From a checkpoint of a small image classifier.
Model: 64-pixel images, activation gelu, patch size [8, 8].
Training: muon at rate 0.0027, 6000 steps, held-out accuracy 61%.
Data: 195000 training examples, 7.9 epochs.
Rows from block 8 of a small image classifier, named by matrix and row number. Rows with one number belong to one neuron. Each number is 500 + 25 x the weight over its row's rms, rounded and kept within 0 to 999. All counts start at 0. Numbers have three digits each.
After each neuron's rows are labels from the 100 images, of 14848, where the neuron reaches its highest value: "peak at" is the part of the image that holds the peak; "top examples" is what is common among them. Only what is clearly more common there than usual is listed. The data: photos of arthropod specimens (BIOSCAN-5M).
# fc1: MLP up (model.blocks.8.mlp.fc1.weight, 1536x256), inputs 0-255
# fc2: MLP down (model.blocks.8.mlp.fc2.weight, 256x1536, transposed), outputs 0-255

fc1.500:476541508481485500513549483493510492517528526453550494506511513512497524480535483501467459515529510513521488541504473494485479524492520486464478487496515498478497527483524509537495481548480518505518511483483508453504492456460484561535547486491404483477518478497479500511519530483547530477455510504536510533502493458530518484540496495524465526512478511481506519511463474471495475475505483502477530528504524514515486492491521486502464499486472498489523482484499486493517526521507536471519515522513485516502473473526508496473481529503464522465526517547476493483483503510494525553534490517525495459467486477468515475545526510499484509501517493527511480516530520513486542492491505537477499549496534447528468515505462523484510495475474471487423515525478543467501438539544500
fc2.500:471513493510535504490500480456483495498467493508497500518440476480497471497531506535525531478483516481487496536488472468537492529506520485520471508517449487507515494487446516526464485492499471516504531540491496499538551494515472453499488546524502546475504466508474527541497511485469513512511476458465488523475491524459495494478525488490532493534519455515492491516499515511495542515469550534498501490483481476506531518540463498476514515504513509477468518498501575517489438512472535497531478473485468478508557493454522514524513510490518518548496480469532527548524504460446478494537523514531514522503511460519510513475502499486462442480523480522545520475503456466473483484508494493475497493494485531495511509492484481505555540526547469458509462496513507508473508493491500
peak at: middle left
top examples: order Coleoptera

fc1.759:518485502522483491547500472492502515514511466490476484485488480513523450478481493514519520490503514501486532514561516521512516530513483524517513490465461490492520520471486492529508519497512481516514485482557503505470475517577515528539510496498487518490510472486500506576525444489490455517499515506529471473506500543453493499545487467502447507475488501529510516507508496493435498523523472505498497530549498516488517493510478504544513494542545496494495503463500529509469502510490508524474485472544514469527479511492521431481498493460471518531504516491544521492564515497507526446473500520527485526565496523461469527475523503519468499442501500495534513507493534471512471511472511494506491495502499487493500530533502496522514532488480529498461555504460511545475478486454533
fc2.759:506515452488538519512505511506505484527498489492509520488542491487527497521525509485501505457480475519531524504485510492478496486545472509488486511510532465501462439484514538519483496536487529498486509494519486449483481542457508534463514473454512530512461523479541495481492497537518528552483504505515515512537502508513482528480506486517499475497507543467454536507504467516546491463526533560468496537526490503471505522552497476506530502538479533484531477478485483464496487505515522525460477535513459484488500461519495484528440530469528500482480513496479491519503498499490505496471548472430505531453513477544489505519460471523507485523482520477471494566486521527514513498515495496535484464473484490491506458459533533489507494518496496521537473498483499469503541440478508
peak at: bottom centre
top examples: order Coleoptera

fc1.708:507512509495477520479530503538516531503514522514495472494499570534497487492530477476497531480513543517466552493482534478472518527517497535508532478517506520480470492522499493505524463478485529459472458522527514495478473509554477498493515501493507500522473555496469533507471510457516459475494529534510516514500473551556447465516528477519515466481488480463461498495479521487521535500450488534498503490481521539527532504544511497501495535483489528488485483511475515553511463534472483542549518535528483503465444496514548472507475527527474496503519482495439509494514506478509489527482514478531530517526491543478480499494506483524476481529470521507514484495438490485486494481483492495482534536497521529530514480480506468472495498448484479512489472491479521519473529522506449
fc2.708:496530471503491524507507479483479490533520480477472479492470470508496482514517543481487510494511452513498469553485496462519511510498464467512481494504481548481524457492498502507513519519492554499471496529495527479463503509469528476506473473555504489543489520455499461548508528471504485501495476511480499482496493525458511488530478506506463526501471530557502511525526472474475481480476518475502493476531490537480490504458503522477487451526569493494492502528530522512485473524516396459484527503517476514493483463506451526483497512503534540528478533537512484464487522478531522526520566490514487493478498476559492486524509472518525501471523487506498532511485472501462527480506525517524538479504500463550504505494475530508491481488522523541501482547499506492531477466499515
peak at: middle right
top examples: order Hemiptera

fc1.192:503535528503494528514537500496522507516513503497505502495476483512481527461500556493464509480482490488469503497530518534475547476483531506482527496500507460510486479461474476538537508511500510493517499483509501474527524528507468464491489475466482484528453475499493493466503470491492506523516517498506459532503485465500486488536491472479481501559515463534513456495491528487492464489548516490505539476499484518506512532496498492469505497514505502421476544499515517501482505531545480504472490500499476478480533502468497470505529533455512550476543506479563505572454498512476523483499502570507496507507550450459567475506473470477541511533486462528550493526539486473538499509472511504534501509555515506487486483494479506505490492509519482528529518490468513513464489538502505
fc2.192:474464463511531487516490494483462512501516526494469518497524540449510481480497476504531543480507510505498512459477467501482504501495498486518480479468464511506512484485570521484496489514493505491481518499540484506451515497477514516513483453533493504504554509490509540445471498474481528496529467515499483485518463524541502495473494456483545524436519547479494548489517476514487511528529484487546494489450501470504491496537494499487480551488524540499500480447489526495474490506509521538478460499487572526521502513508470523502545484496465522502528519481543491518502513493446527509494529457475535533520534495488515518489524517493473487439520524444512495522461475483487499514551506460502516515458478510527480516454508542524504527489527501473512482504488464492512485521520491
peak at: middle right
top examples: order Coleoptera

fc1.227:467473497528495494517519509473473483484516496515491516484500489505478509428447468504520492491525537459457503484512526473511506493490483504495492490524480474500502559498476484516447478544522462503474498489532524512515529454479492482514473483458480526454520515524540438502545469520493485511501518497474482495523549496467526477510471559510477528465497448508504510496453526511508515473480475497470503549503481522532518451478495439489527498509511495481589525532491495510536483479464519537482485491463510483483488477524547490503516529466503484491525507470509491481515494490485489531497490538487475502508515505474505545547520532580501521478525523502507479530515494509485521502507490545477529528513475538459501524511513512513488519511516513510463501513527529523527515497519520
fc2.227:518496505515533531527471517466486553559481482519490497532511437526530524508544541508513512491513482560512466487500498525523499531482509504502493522516536481450540501497500495508501509482478473518528493518509497486509490540541553466477528485529508464529505519448501510532491453510494513491491481520506485538481471494467492506498503484503488490446494523529480518458490476506509496503525532496540491491529476458481501508495472465503490484498456535475506466505551514446443488500542494505502523501531468541490482499488454527531509510455479499516466561516481510500517513510469478482558519526474505488484473508519486511464502485503504503496476520517488539492484504496472475509532489474508504498483515424450466450488573476461478484506502455495503506502505512531498523494511531
peak at: centre; middle right
top examples: order Hymenoptera

fc1.46:477491506508523478500472477497546496501502510509528463511497520535491495499491480482490516517511474498497474486519519494555506486559518493528498461501499492532479509470479525511480474497446460521477514495509515530507459518522466517541492527451478559489504499484494488480482483484501491486507464513504502508526522463491497492555478517504511457519451496468513504490501494481509491514492486494564478499470542476532511514529476458486490511510438507506516477513494500486555497539471525481512496535491503461453497490508468514483510531524518536515462490502502492511470487486524531513475564516509499481506459483527463490451450499518513482554475475489455438495502526521535521550492506484534532485520481518506549498534524509490553511560459513511501517539515511536503505544541535
fc2.46:517489519486499482508495496494492446536490482501504540474452494504484465474539469531505504507458537482500560510554498459511514472534487457519514492464477477494519515497518514530522471499524503479481536513484478473484472455537481470479487489507535510482531509535517472557561510513481507478471502473558504480470524520503488546467514497512494514458473527523543481514516510516435518488491536462483508483522479515451482507503487533532489509548462483532540523478524514492510526528525475513480480509510472459478505512519455509539510468519509477525484477487510466537528457471479491506543494495508474500453502493519456498489483461499529475499516464517526485478485512529485507514546464479504556509514523492492518546500530513512465521464500484521504504502475483519487530486487536
peak at: centre
top examples: order Hemiptera

fc1.229:515509460525494468501539464498518508447530474514518533509465537494520493462502514508513537502418481495518491509532500486471470488437477527467562521479524522476524488506490487465521506508479503502507520498530494499515476480511526528519495499489520467492473521491530473489480504475474501509528507467487474477503513499527487510476506481507469488487519465529517490497478493499487483565469485500457495484530522495481476505549493499496517460505474526496453477521477503473487460521517497560521534482524453475483475555500476492496492515485508549513525538512532497513474502520468501516488485536510498507536515552517496533521510476514516480474447466450501538470505525473550472486471509481470506472542520525467473526479502461500455444447482503484522483539473492519492534499481507
fc2.229:484485533469515506505503515453539476534515512460507467480492479471509496524507496498485487507479541472490508486467483496486502536497538521522472532438490513474496452571482509471490428532481457494481494528510476510476472523507515502507510450471538515537506482518445533504475527523540515532527475509459503494512542502539532483547513496506533458542488500533499497488499503508536488487494443518508589497531497479487524545492513521493520488483481499461509484537517499489493525522502489497451468511495491496523472509486477516495500479512455515545487517497504513497449505532442531501465529501458504505510507482484490531505521494494490509480542485494509494497505464466490506469500461511538461482500501502536486509449486541532533482494502481507530516510521455498479459499504474
peak at: top right
top examples: order Coleoptera

fc1.400:468499530479461542497521492492511504508484488475463486488507521460514478493481508498467499516474510490478505495509493540482534524485511509541453548497531505523482484499499523506504471526533532505505514456520509510479514510472483486447463456541492506524486517508505480476483543474550515471498466499489522472483497501494529505489514524505474482529520497502504494514511535524497506524513521503511448477506500459480447506551495504514490486517461456513485485532510518483520478523524486549496484516531462466500514461493526531456520468512509529443505460521472508489483454459454510512492480526498456500465527488518484513551490475491499508461537477482499513544446545481512500502501529501570512542515485537460525458512514474493511509422483488497520495517515546546499523544505504
fc2.400:470493540483521506508498499486521527476471482536495484475464558488567495479503510499497466492533482453563464444511490518452491482466477507546531512509515524494483488538505483540490489487475466542496509495534465490517478469526479480484531490507516521501508514475485521529495465480483484492469526461501445474497463464545514512496519484505522521493582479504548508516550548515500509527504501539460482500487472534482504502504488508502487486480504523531460544513505485492494517532513451487527506470479484531504517495513469529516509530545490515483466485493535489492466466520472489473513505498556443502509504515476520485511486476495457505521500448484514520507503485526486507474497510489544497482488438505541524520461524535513472521501524497500525507528511542502488483529494477
peak at: top left
top examples: order Hemiptera

fc1.57:521482477539473483507491518515539506485518533504452507439502535527498488505478466537462498484492513462496496488485525506461511558478441466528518457524496497478453516498485491500504520483472474490469519500531507524471502482486505477513506531501477493502523540531504481506496521515441444490501519486484464512513495515490538506530510519543520475500472507542504486507511554543540477469504526557525482514533504510532518508483537492475495538517481490519455483463461498506467475490488506489479539514539489516503515486525473475527499534510512500560471531477539511462517448502478506523518522480531481507525523486486508507549488492513513469476501482519513490501455504455513495519467501452504486453522546571501472512504467531508464503495485534501480505488505481537463527493472492
fc2.57:512473496472512494497507487486487501542497488513513534496504489534513495517497551465546517506524487506453501456469451498548495468496529515487497469488501502514503488479491509491512527477497514459474536511489519499517459491543493557485501419540474497526488477461483471490473520503479465541472477541508492496501523514471478488526521515565421529478501523504471522492512489474468475523490530465487481536457541517431485481495482468501435472449478482490569512480502495493492537515524496501508531531491492510475528499474501503494483484532485473506524521487493531508495502486497534478521476563511491504493519529508513490510477463529518545542513482497480536482496495532508549480508558524517482504516517481487487516485521498543519518495509492507494511508484487467527536472525513
peak at: bottom centre; centre
top examples: order Coleoptera

fc1.766:541489494522497527494515505471499514515467495487474551440431521499540499475511502506499526499510502539459438469477495465520507528477514473501473485454532511469510530490466511478533521506475476486482521504442509526469524509538512540528506543464488470481521461515517529499487483480514437495499522505485461524528513518473470508501446468487495505502456476531483506487514477486502528521540458468518499485489495528502521496482509504522516547540508470508484463481525520528429475533496508503487508490531509532503505498480496468492488506453456549521506510493480497494461441548522537475515476519536472496513481524476459516498514476466472506449526507504505499464498474485457494457526498490487486516523503493518489509522533504490513528490446461498507523529490494489503497532509507
fc2.766:537520509529523465530518489534474498494510521531542505536542462561507468553492532482518491495477514509498487473488494501506487518491465500497477515503471483483503491492496504471485493464490469413528491499505537520471480483495516522503492485441505501499494527450496514492525472490501546499513487520485480485482522496540504500537566522518462476517521545506471512492471472526481489480487451525463541483478487482467508533508483518509487457529493484493506543480540493516492472509486547529477461523455488468498487464499507518546474543523503512499466511455562533501493538495520473510465514438461513522494486469550509507497481468508539473502490527476515532512494498525493512455511479536497500483510494533525489513546505496478504488499490465505495522476436490500508507497532528
peak at: bottom centre; centre
top examples: order Coleoptera

fc1.733:432508510500501497462520486470486509501485516466456513530507512501525478492501521513481489469512497513550459540475502541515517502536496469495535478526511498479485510515510494461492494472461499459523479492486477441517425489510504504487468472507509532537469488500499512501475492498502469491499500492506457506529560483521492550479507538478520479462489512505503447535545540510485540493504514525518518520544530541502475526548508510534490463523473520466469514478518506508473482538498425453479476516487507510507519509481515454508476507527447477482507507519529450528515486485528485502498475506511491478518500498518529520461475498472493526511483473498499472461506497447480470477529519531500513472570476472531477498504492466490521528522455476488481494548497482498500517481508517
fc2.733:474465523540508508528514504524521460515472467496525542481499486500454494488525545545496499532536494491479566508513486505464452464481470512510435519431512490502497524493505513498523505509546551432487484527437527491479531520509490500498494465483488480508522477487509491463506480514495525500506501464497504493463467502494460449469538507513529504527529465495524492514503477491504490437544471480475516514467472476492510489532537513472498552496462460524459489545521495481497517517464497538534474503525519549479496520500471508513549520496539490501535523489465495471529540475529484513516466515514480514481525498488495498504513473499528517479517494544496503490454518525498517529494462491463502504466550518500524487506503481493486527510526495488498505490513497446496499505481525
peak at: middle right
top examples: order Hymenoptera

fc1.614:486519498519506464502507521505504513477490446482492512514563513525509526521550469501473514505467479489489455490532495514484525509461469480531501471490516495504500492493502513507505490470527468482490491480538488502518477511469492488508532492491542496500506515501542488489510514543522494493507480482535526488502505515462492484518494445462483531516460498499488474517554507509486519514512483503443511465461454523502463536478504513508522487464509490509460543510496462515483534520511460495485510534445485478496516446529539520469478511532493496447458506479517500471498504457444513521516494459517480489469511494465527479514447523464524530476511464514507458434498521471537522487511513498466524467501475475513474480469485494503496469529494543492510500470508524471498534550457575
fc2.614:467481491493495487482500486530523519546516548465470524510511492508499471487467519552482515469520506512532550496505507474481491507470513497507486510509497507542511526533531494477493536516497490489503520511467520493447484529504504510492534507499511471498503509499471535502470492507503482504492484474480495549543486489572459504476513533509504463505515483484460524504523535476480473475491500485505468550504535467456511510463516533521527566489469541498476429514485551528478512492455467475471474499508526519512528483521509492484500504443483541488478528500506511450463503477541483480466455521520475463474478539510514530501520499508507455493531454518463486501459468551480483535488513494545524490495508482477491524502507522503513526538482510489482498450545484487508466486532481
peak at: middle left
top examples: order Lepidoptera

fc1.613:502488491494532514510473505515495470455500495446520515487503481536470509516499489470505497481454502489500525531468530532478518510501468526499483486508503509493473499500438495516534493528478491492498477495497494478486559488527506555503497507462481493484493501474497532503463455524501474467489491496481525487502509465512463483511564433535504487523477470528430495504483546472526495486474510470495494504496524497501535526465487531514502490503525544500481506495502501501508500491508477512501533468495552521542516479527492492551518467506486526515535518510511532488483519477488495513503524568534491523514467488539474447483482517523495481548543552491473478533504493423464490546545511529511454541487515483500529522509504502492506468529463525485505494450497507529505524517517552
fc2.613:470528506492446489527505510444493499524544555548474520520476512483488504487476487480472505503549531524491509476509506510489452489555519518506473487520535509487515470475481506498516509516505499496484518475499531489505476490484552464513464464492560522531509461492479473488514553546473519518434479468544475527511481515510455514538490498459517554460493509497537471476458522498531469533495527515505528502508510542483481524495488491466509495491502472500510511502487509488505514534499530511483517476490448475501460494492519516477482492516524524486480505477474480516452510505508501480490509499475478490490534545496469558522512495464495483480502477493478499511531508527510548560476500519512507474495486473516528577483476488517506454462486467508537497505467535477455508523500479
peak at: top right
top examples: class Arachnida; order Trombidiformes

fc1.611:486491484535531469526536555485484498444485503497526502536502538513513444519510494535500492516516516503532437519501517499491479507470474514482486538479520497529497493493518494503499442514494505509479535479506489466509531516522505481464524522540528463485506535489550540529466529491504487514511548556496497482503536495539506525496518469529509455522481544486525537455524535561518497485507475534466495482525497516498471488465466483478507494494499504472528501513484455481498538492496486489458525511505517471508491486508497485444512463463533486496473504543487468475456516533501535421527484467471528526472503492521474512490493513500527513491463513513504468543488504503514498465499496502501494475499542469504512515477490511446516524501484522488479525550530493566469494501506483
fc2.611:499522490502543538498533511465515507495486508491500489464498494492509499506495483506546541487513476520438520472539444493505478474491519481537489492506491503520502498458519516499462480526507544507479490545460524541532503517497492472504477506508489458524549476527488509511552497528480528472498523521512478512481521529510575555512480486511461491489478542498463469531513445476469473524495456460505468507491512446482471542533508507509493527496502510511542478495481497514524504478502464480514536468492555473470521508479519524513499530508493489491504491440469512504514472476517486506515526553512518493451509480487499504520443484483527466479490465480488478493474507491494484533463504499526547518518555510513519506523489505470466524527500514533493500484518467459533502510443465
peak at: middle right
top examples: order Coleoptera

fc1.375:477527470515464534469552510451523495486444494492541479505499511528512475508475529504473506484549536474466474459497492454525536489516521525506476515548493500544488475511518513519492486481498498500463512535500436548478525520525493536496505486478475495473530524494494522524501468506491474518493493467483534528457490506432525477480481494510506498496496502496492478520496519520476549540464464467464493500497487543483550553512483516475495507527496488487507507534500468476441493504479472502466512519491510503481491506492540455493506499557508483543529513487465495480507468464482496525481497486457512478485520514453527490481555544493504470500484559537482476488489481519491503525505503539487495520514515528523489495500544477503488493528456512520516457512435487496517497495538487
fc2.375:543477490489495507492461492503451530475495487488545484496516487480535484510495477495509485495505493489520559480478474538491509510511462500540536468525510493471473489487494558443496495542509504534511482492495561530499498527483478472497491507545489493510495472481469473519476552476463507479578509498488456498493487523503486510482477513560469497506464496519484501452476474501489496519523461523479491467449478462497500460449500490533489529484514528518489529491489516509535474465487494502494544535487466493458505512456505506504459509497474483495480515453528480493500498503502476497542534458488517551491520508538526505493474548541549494508516511512471522472506514528482527512497421491515521505519483539532514486504529531543506517503543523539516478517498491506502509472502475
peak at: centre
top examples: order Coleoptera; family Throscidae

fc1.617:532523473507489510529515502481476515502474474572489505498531530532515487507504574539501500539489475472520489453510519504530514446465511514519510503471463517489524526538504538471525500474528532475486488506537499502488472494477466477464497526533519513501527479497452560499521546494529445504501526471521508532485461459490500490510460507525491529512483496503502459535483481493469490506489509493504525514513521478519502479540442471485527523522440522465532535455530516489486484528457537462509488523489485524517497489471513493524468539483509463496490453552512493486509487495562492491525518451462515490518465525519507498498483480476502465518528477495507496504512554518501469550488509475486520508541464465510514514460528525473477496525498504490521486487508494528481490509490498
fc2.617:496476480516542532480467505487501498491507475492524432509501507490518464484484494447501520475488516509526497529496521515499527525464488478478512483464508501500441495527452504488466505526528532560518512504507514475513490522507485484494507498478530476495513512520492484550480496499489533524460489561478564524478519493483511476514513527499541445472535515436512547501531494493477494517484529528472475498509474557493474517507518489497486507499516452501538513474456518519472451514519479548454466525502498454457520484527496483528503488503530493488474514499480532465518482515511505473477515519546508484508517544497512516510482484516500482509497483504557554475490477505489534489528501542442517456498518483494483513509485474508541512450528495558488501518532496450518506507474513
peak at: bottom centre; centre
top examples: order Hemiptera

fc1.313:486515509507508509435499494554512523504492502462516529502487459486498490491518488519509551459526466523480493463540521502466484518479486483516482492512466488496511533490515473511488439532504483531539524544485525509471478501487535503510507489495488503506495509501521463491468531505541495529518503510523553495469529541527557525521490508485477492521484489520516548480509514533494483498490475545499447486523505495486483485467480445503512485492510518455554457530519453522515455505476488508532519524485497471471527523514541481490474497525476475518520508551507485535458493485490492460502461471513470494523464487503491550453471509518489485553484520523493438563462498470505476466506484528490467500477496469507551547495472535515494515497500479539485496503491500471517480494513496
fc2.313:522505508514524517471509437491517493500507533500499489501466504514465508504551529515469507517494523528464481492510505524490516499507513492462464488484476511530500520487519475477491526510517534534519499495502465530456494519466459540497446450465468482502499502481499473501446504496467473468470477511500457472507527496525568536512536464484493479467482461477517488527449510481497501480546472457540526543521540490530460496546484509510482537497487510519511495458435511553540486490516513515497507469488454533492497480478505500502530470476534515515476496547506506520549510490500501452530541479508514504496517507485505455518464492553499528446513532495495495482494500520519501496537484439504465523496512514483493516544477485513475527511508501531513476534507510510482463504496468
peak at: middle right
top examples: order Hemiptera

fc1.600:522545507514512518459499507430530475498507542507483518483571496501537457547530491477514497491452484507549479494519528519509500519487472497487439510507487495507535486553510467507500502538491526514484508519527514495480528494530486454508523506490497515495502496529505523493528497515525499521506524503500522487499500452469481451481520473512524498492517513501535507491482500491536511427487464518518471470501502523518554570508510478508538485492473474511499516468505487490499534445527490511487461516556480502528504476485490530455474455525513514485515442501529483505444497487501492497458482508516560525513529535498513526500511534470557514502486460521501505532511465512534484510504495521481423482506489505516477485508486513498473512513510479513496458553511513485523491490477490
fc2.600:443519491490520507495446551487495540468501538517464516512448487546504466495513471506538490535515467551496487483484497509501546506496496478504518496477457500498482465532508529518512509503539505542504495533517514529497478540476475500509483523525542493496456523497505536494495540483526501466498486535482500559509480483489510516469509523498490498491445507479512472507526471482506510520476544496514488470515510475508527488463533490514439512541517475514472488446492470498484446500492478509505514490480516509432527551538471484530495505475494493452518558536457511495470497506543484503502480520502495483504491498469542504482469497520514455511476504484524476523494509494449488468517537512491524501506516501536464527469532522459502542457492506522509492473476506483525442481503495
peak at: centre
top examples: order Coleoptera; family Throscidae

fc1.473:501462452472479516488474459475470484527507507509484445514510536512524509452499475515518506507513513537509531508457496519486480533475557530475499489497469500436481504528528445476492519471453530508475482511531490494497504500524560478493491499516487490486491503502523526516487515479498532493448469490523488492500465532488475499487479516485493489485484483507498492511459517510505511501513490482504440458451452483490540500514496515449542473531467504456495548484476458488491504498453484484526498494488486449512554474509536508484514479496476501517512512520505492472522521454520488462475541474470458525480461486487525560517458501541501492533520541516520491523524454487487509539525530478431492499495529494497520482503516486498510502530497466450479508519539477493505496489493491
fc2.473:494448457517487545495467541518445537504569506508502518481517512529552533500489517507538485454489488491447502547548471486501558476511521471472516495505497506496522456463481498517503481477479489500512501498466503583478494533492502497506499492476541489478465481490482473486515487523519490488505484484519543494494528537471512501508541469507503487539515487525516521486495481510527471484515496485486530529486525519471546490495562478507496523483514514520507506474515476509485468480516505493449450544509471545465468506533451505522519500458499519485492479511532515486492467494456533509503498473503514462548484477511497522473484505510512498511517497500523495503520480470506469528508498460486497465536457509497465538524499519473446471472478517517486495520469503508528557510466535
peak at: centre; middle right
top examples: order Coleoptera

fc1.748:478488485493484494554518494522514497489468465465499488503464447491495515487476493522466491463464476494506509509477491489475460517473472502509489507498491485511570515483484469502466481524491541505531510526493495501511515460458497502494479514496486534504512488452528510489529499472479485483531549495493524486521540524519557503497496480506441483476512460522446511526478538485457514495501478497536484474498527476494482470449491487496491505516474512506513460489489450544483517472512488478508482476542483536492521493498501482509490431560495486482508486518555533505486495500494464504484532471484508544516497475457530524479480483468461485478515512489473490535487509489486437468475481448510542492514495469485506503497470568489465512501521456510459459523474501481520496486444474
fc2.748:474507503494498466497482519495493495537482489501511468479533465491530530444533502517461458487504479518505483528503505439530514511527471496533499521539460514535471561513490458488530496511529506511503544452479478509499507494510513518516490495512493476484502534497487532500477525519521477481484499466452520530451503507533515498513490511513491529512536500487521483558467515477493473478498499486472530528471482513511510461495499451521523486506494497531517515503465522498542541514544534487543418474481505498526552440505528496431548529465459530513474477527458494512474506496526463463520495485503468512511487475495544443548485526518476511488540488496502489489503518537524488489506498468510488509512459509471511503488513492502484475525491506477519473476495501552482483504509534
peak at: centre
top examples: order Hemiptera; family Cicadellidae

fc1.305:460524529509535477505462535497489487525462494511500489486465533516453479522475499503483490495485519481464517498538494532542479500520507482485499457473509490515528482513510502485502532497511500545507488470468554494478466497496500477474550534480470468484513481510533499479477539449486501511502493453487506498502510509501550444470531482523515497502458504487516523506458504533472537532502501533479486498482468477456523482530505526504532460496496458442480512539526477484467548527460472508505523457479516542434547539498495496501502522489508477498540475524485512523487489485539472506544507495487483485525520475551446554511505486516495522489460513507473527455504528485475477495471506518473541530525511484510494511489484480509523494480491531542532463490509474470526481481502462
fc2.305:470454494484494504463532524565519467495491549512523479524485469507484536517536471498508520472548531533497499502451517472479470490509472508491487530523501488500505474478477543461499495487486456501497492518486466503518541511487459536471503474512506534480548464492497492490543514474482476493537474507531514529459503513471491507514452504530469519442500458496503462514481486538542510553520455460514469495529526499504512525503548535475513531535524511552467528501526496490451534456520473494473492485499495520518540536451510506519522505522476498496502540471477505432518491498481507509496539513502482477478463537476457516519493459547509445510483509522508457502499507493498496491487454493524508478514506513499514489504485502537490487486529477510501492476479475512488490487487530
peak at: top left
top examples: order Hymenoptera

fc1.558:486460488513495525530488503516496521509474493523455505498480479506517521488510501501530489488514494492520542438496446519505532475492521481466506498499481499466478457493481533498483536528485497498522514483529504479532523516415522510535515512483481500506496485459504493437467518512507504517517494439487520519454452480518504507516512502501515475483518470531497533510474468523477447471495538442475513488512524495529523527553516518485547523487471494474482483492473554505436445520473513503499490474496507477473505517473515540482456527477485500532519520451513499538546477481460507499497480515527500507462494528471506528508507484509490510491542510558517490501484516508472501484528535505479489507510567516533496478535489485489498518486507492494466541489472520495439522491534470
fc2.558:510544529523530500499476490468528486515502519525512515488497461480511504449479527537504458488501526486485490490523499501513546515466515491573493506496493484491499515491547505476486477460501500498457512462520495475501489509541505482487477540504501486511527498547466459511508503526447515472479479536478463481508520503472430498488498489485484468503506462519455523497480492453518463531521480514492514483491511449503486475515515493474478486483458546513456534542460495494531510483554484472511462528490515513508493479481511485526569484542451524512471519539498517499472494495493535528496517496487556470529536488476522523509461493468509548487472490491490526506489475503507530540461498492515518525541506506481483531472505540514487441517482520530516488471528501495502464545529512
peak at: centre; middle right
top examples: order Coleoptera

fc1.503:539545473525497478499501467494503537447512493520474493531501517485439506496520521476469482494455479509472457519501543501456543518513526513490502542498488510510480488472469535493570465509489528492491493512520497504553527517506482546453477524492485524482503518514541481445471501554513496485477509524529535475528510482517483457503506510491451466496441508515497513503468513513493499503451496451473478471477514534493526512522543489489478503504503481526482537474444506510516503498492525512503499535518542521507452460499511531502451456516493506475502538491522533506496481505509479448464481536511487506486502545482487528494527513472547472485510497479489480460477496490496506470479494495505462502511506529476498531505526520457534498517468505513506523561514457511517517522462484
fc2.503:505455544505520475511454498492509494500508531494519522501505493486490497525465439523499503526529504496515511461493503499482466508517490531510579471459519522484525516521518527483536460544541514496513485468479523496460484505544511492474529459481485465554479472504495525482491505509528481545509517517528442526448490481493500542553510499507506514481513518497493470474519525495507475515497510468476504502496460530502508454472514520539500478480528532500497510484463564522508459474500469528496481476499452460523505503517494459495504477501519474528496534525509449540476491512508470500516506452477476449523501479462517494511535533502484514508485506471496471487497501500495443463474552496465497508503542512481502461497495532472506516506523469483499492537517548509519483547498542
peak at: middle right
top examples: order Coleoptera; family Throscidae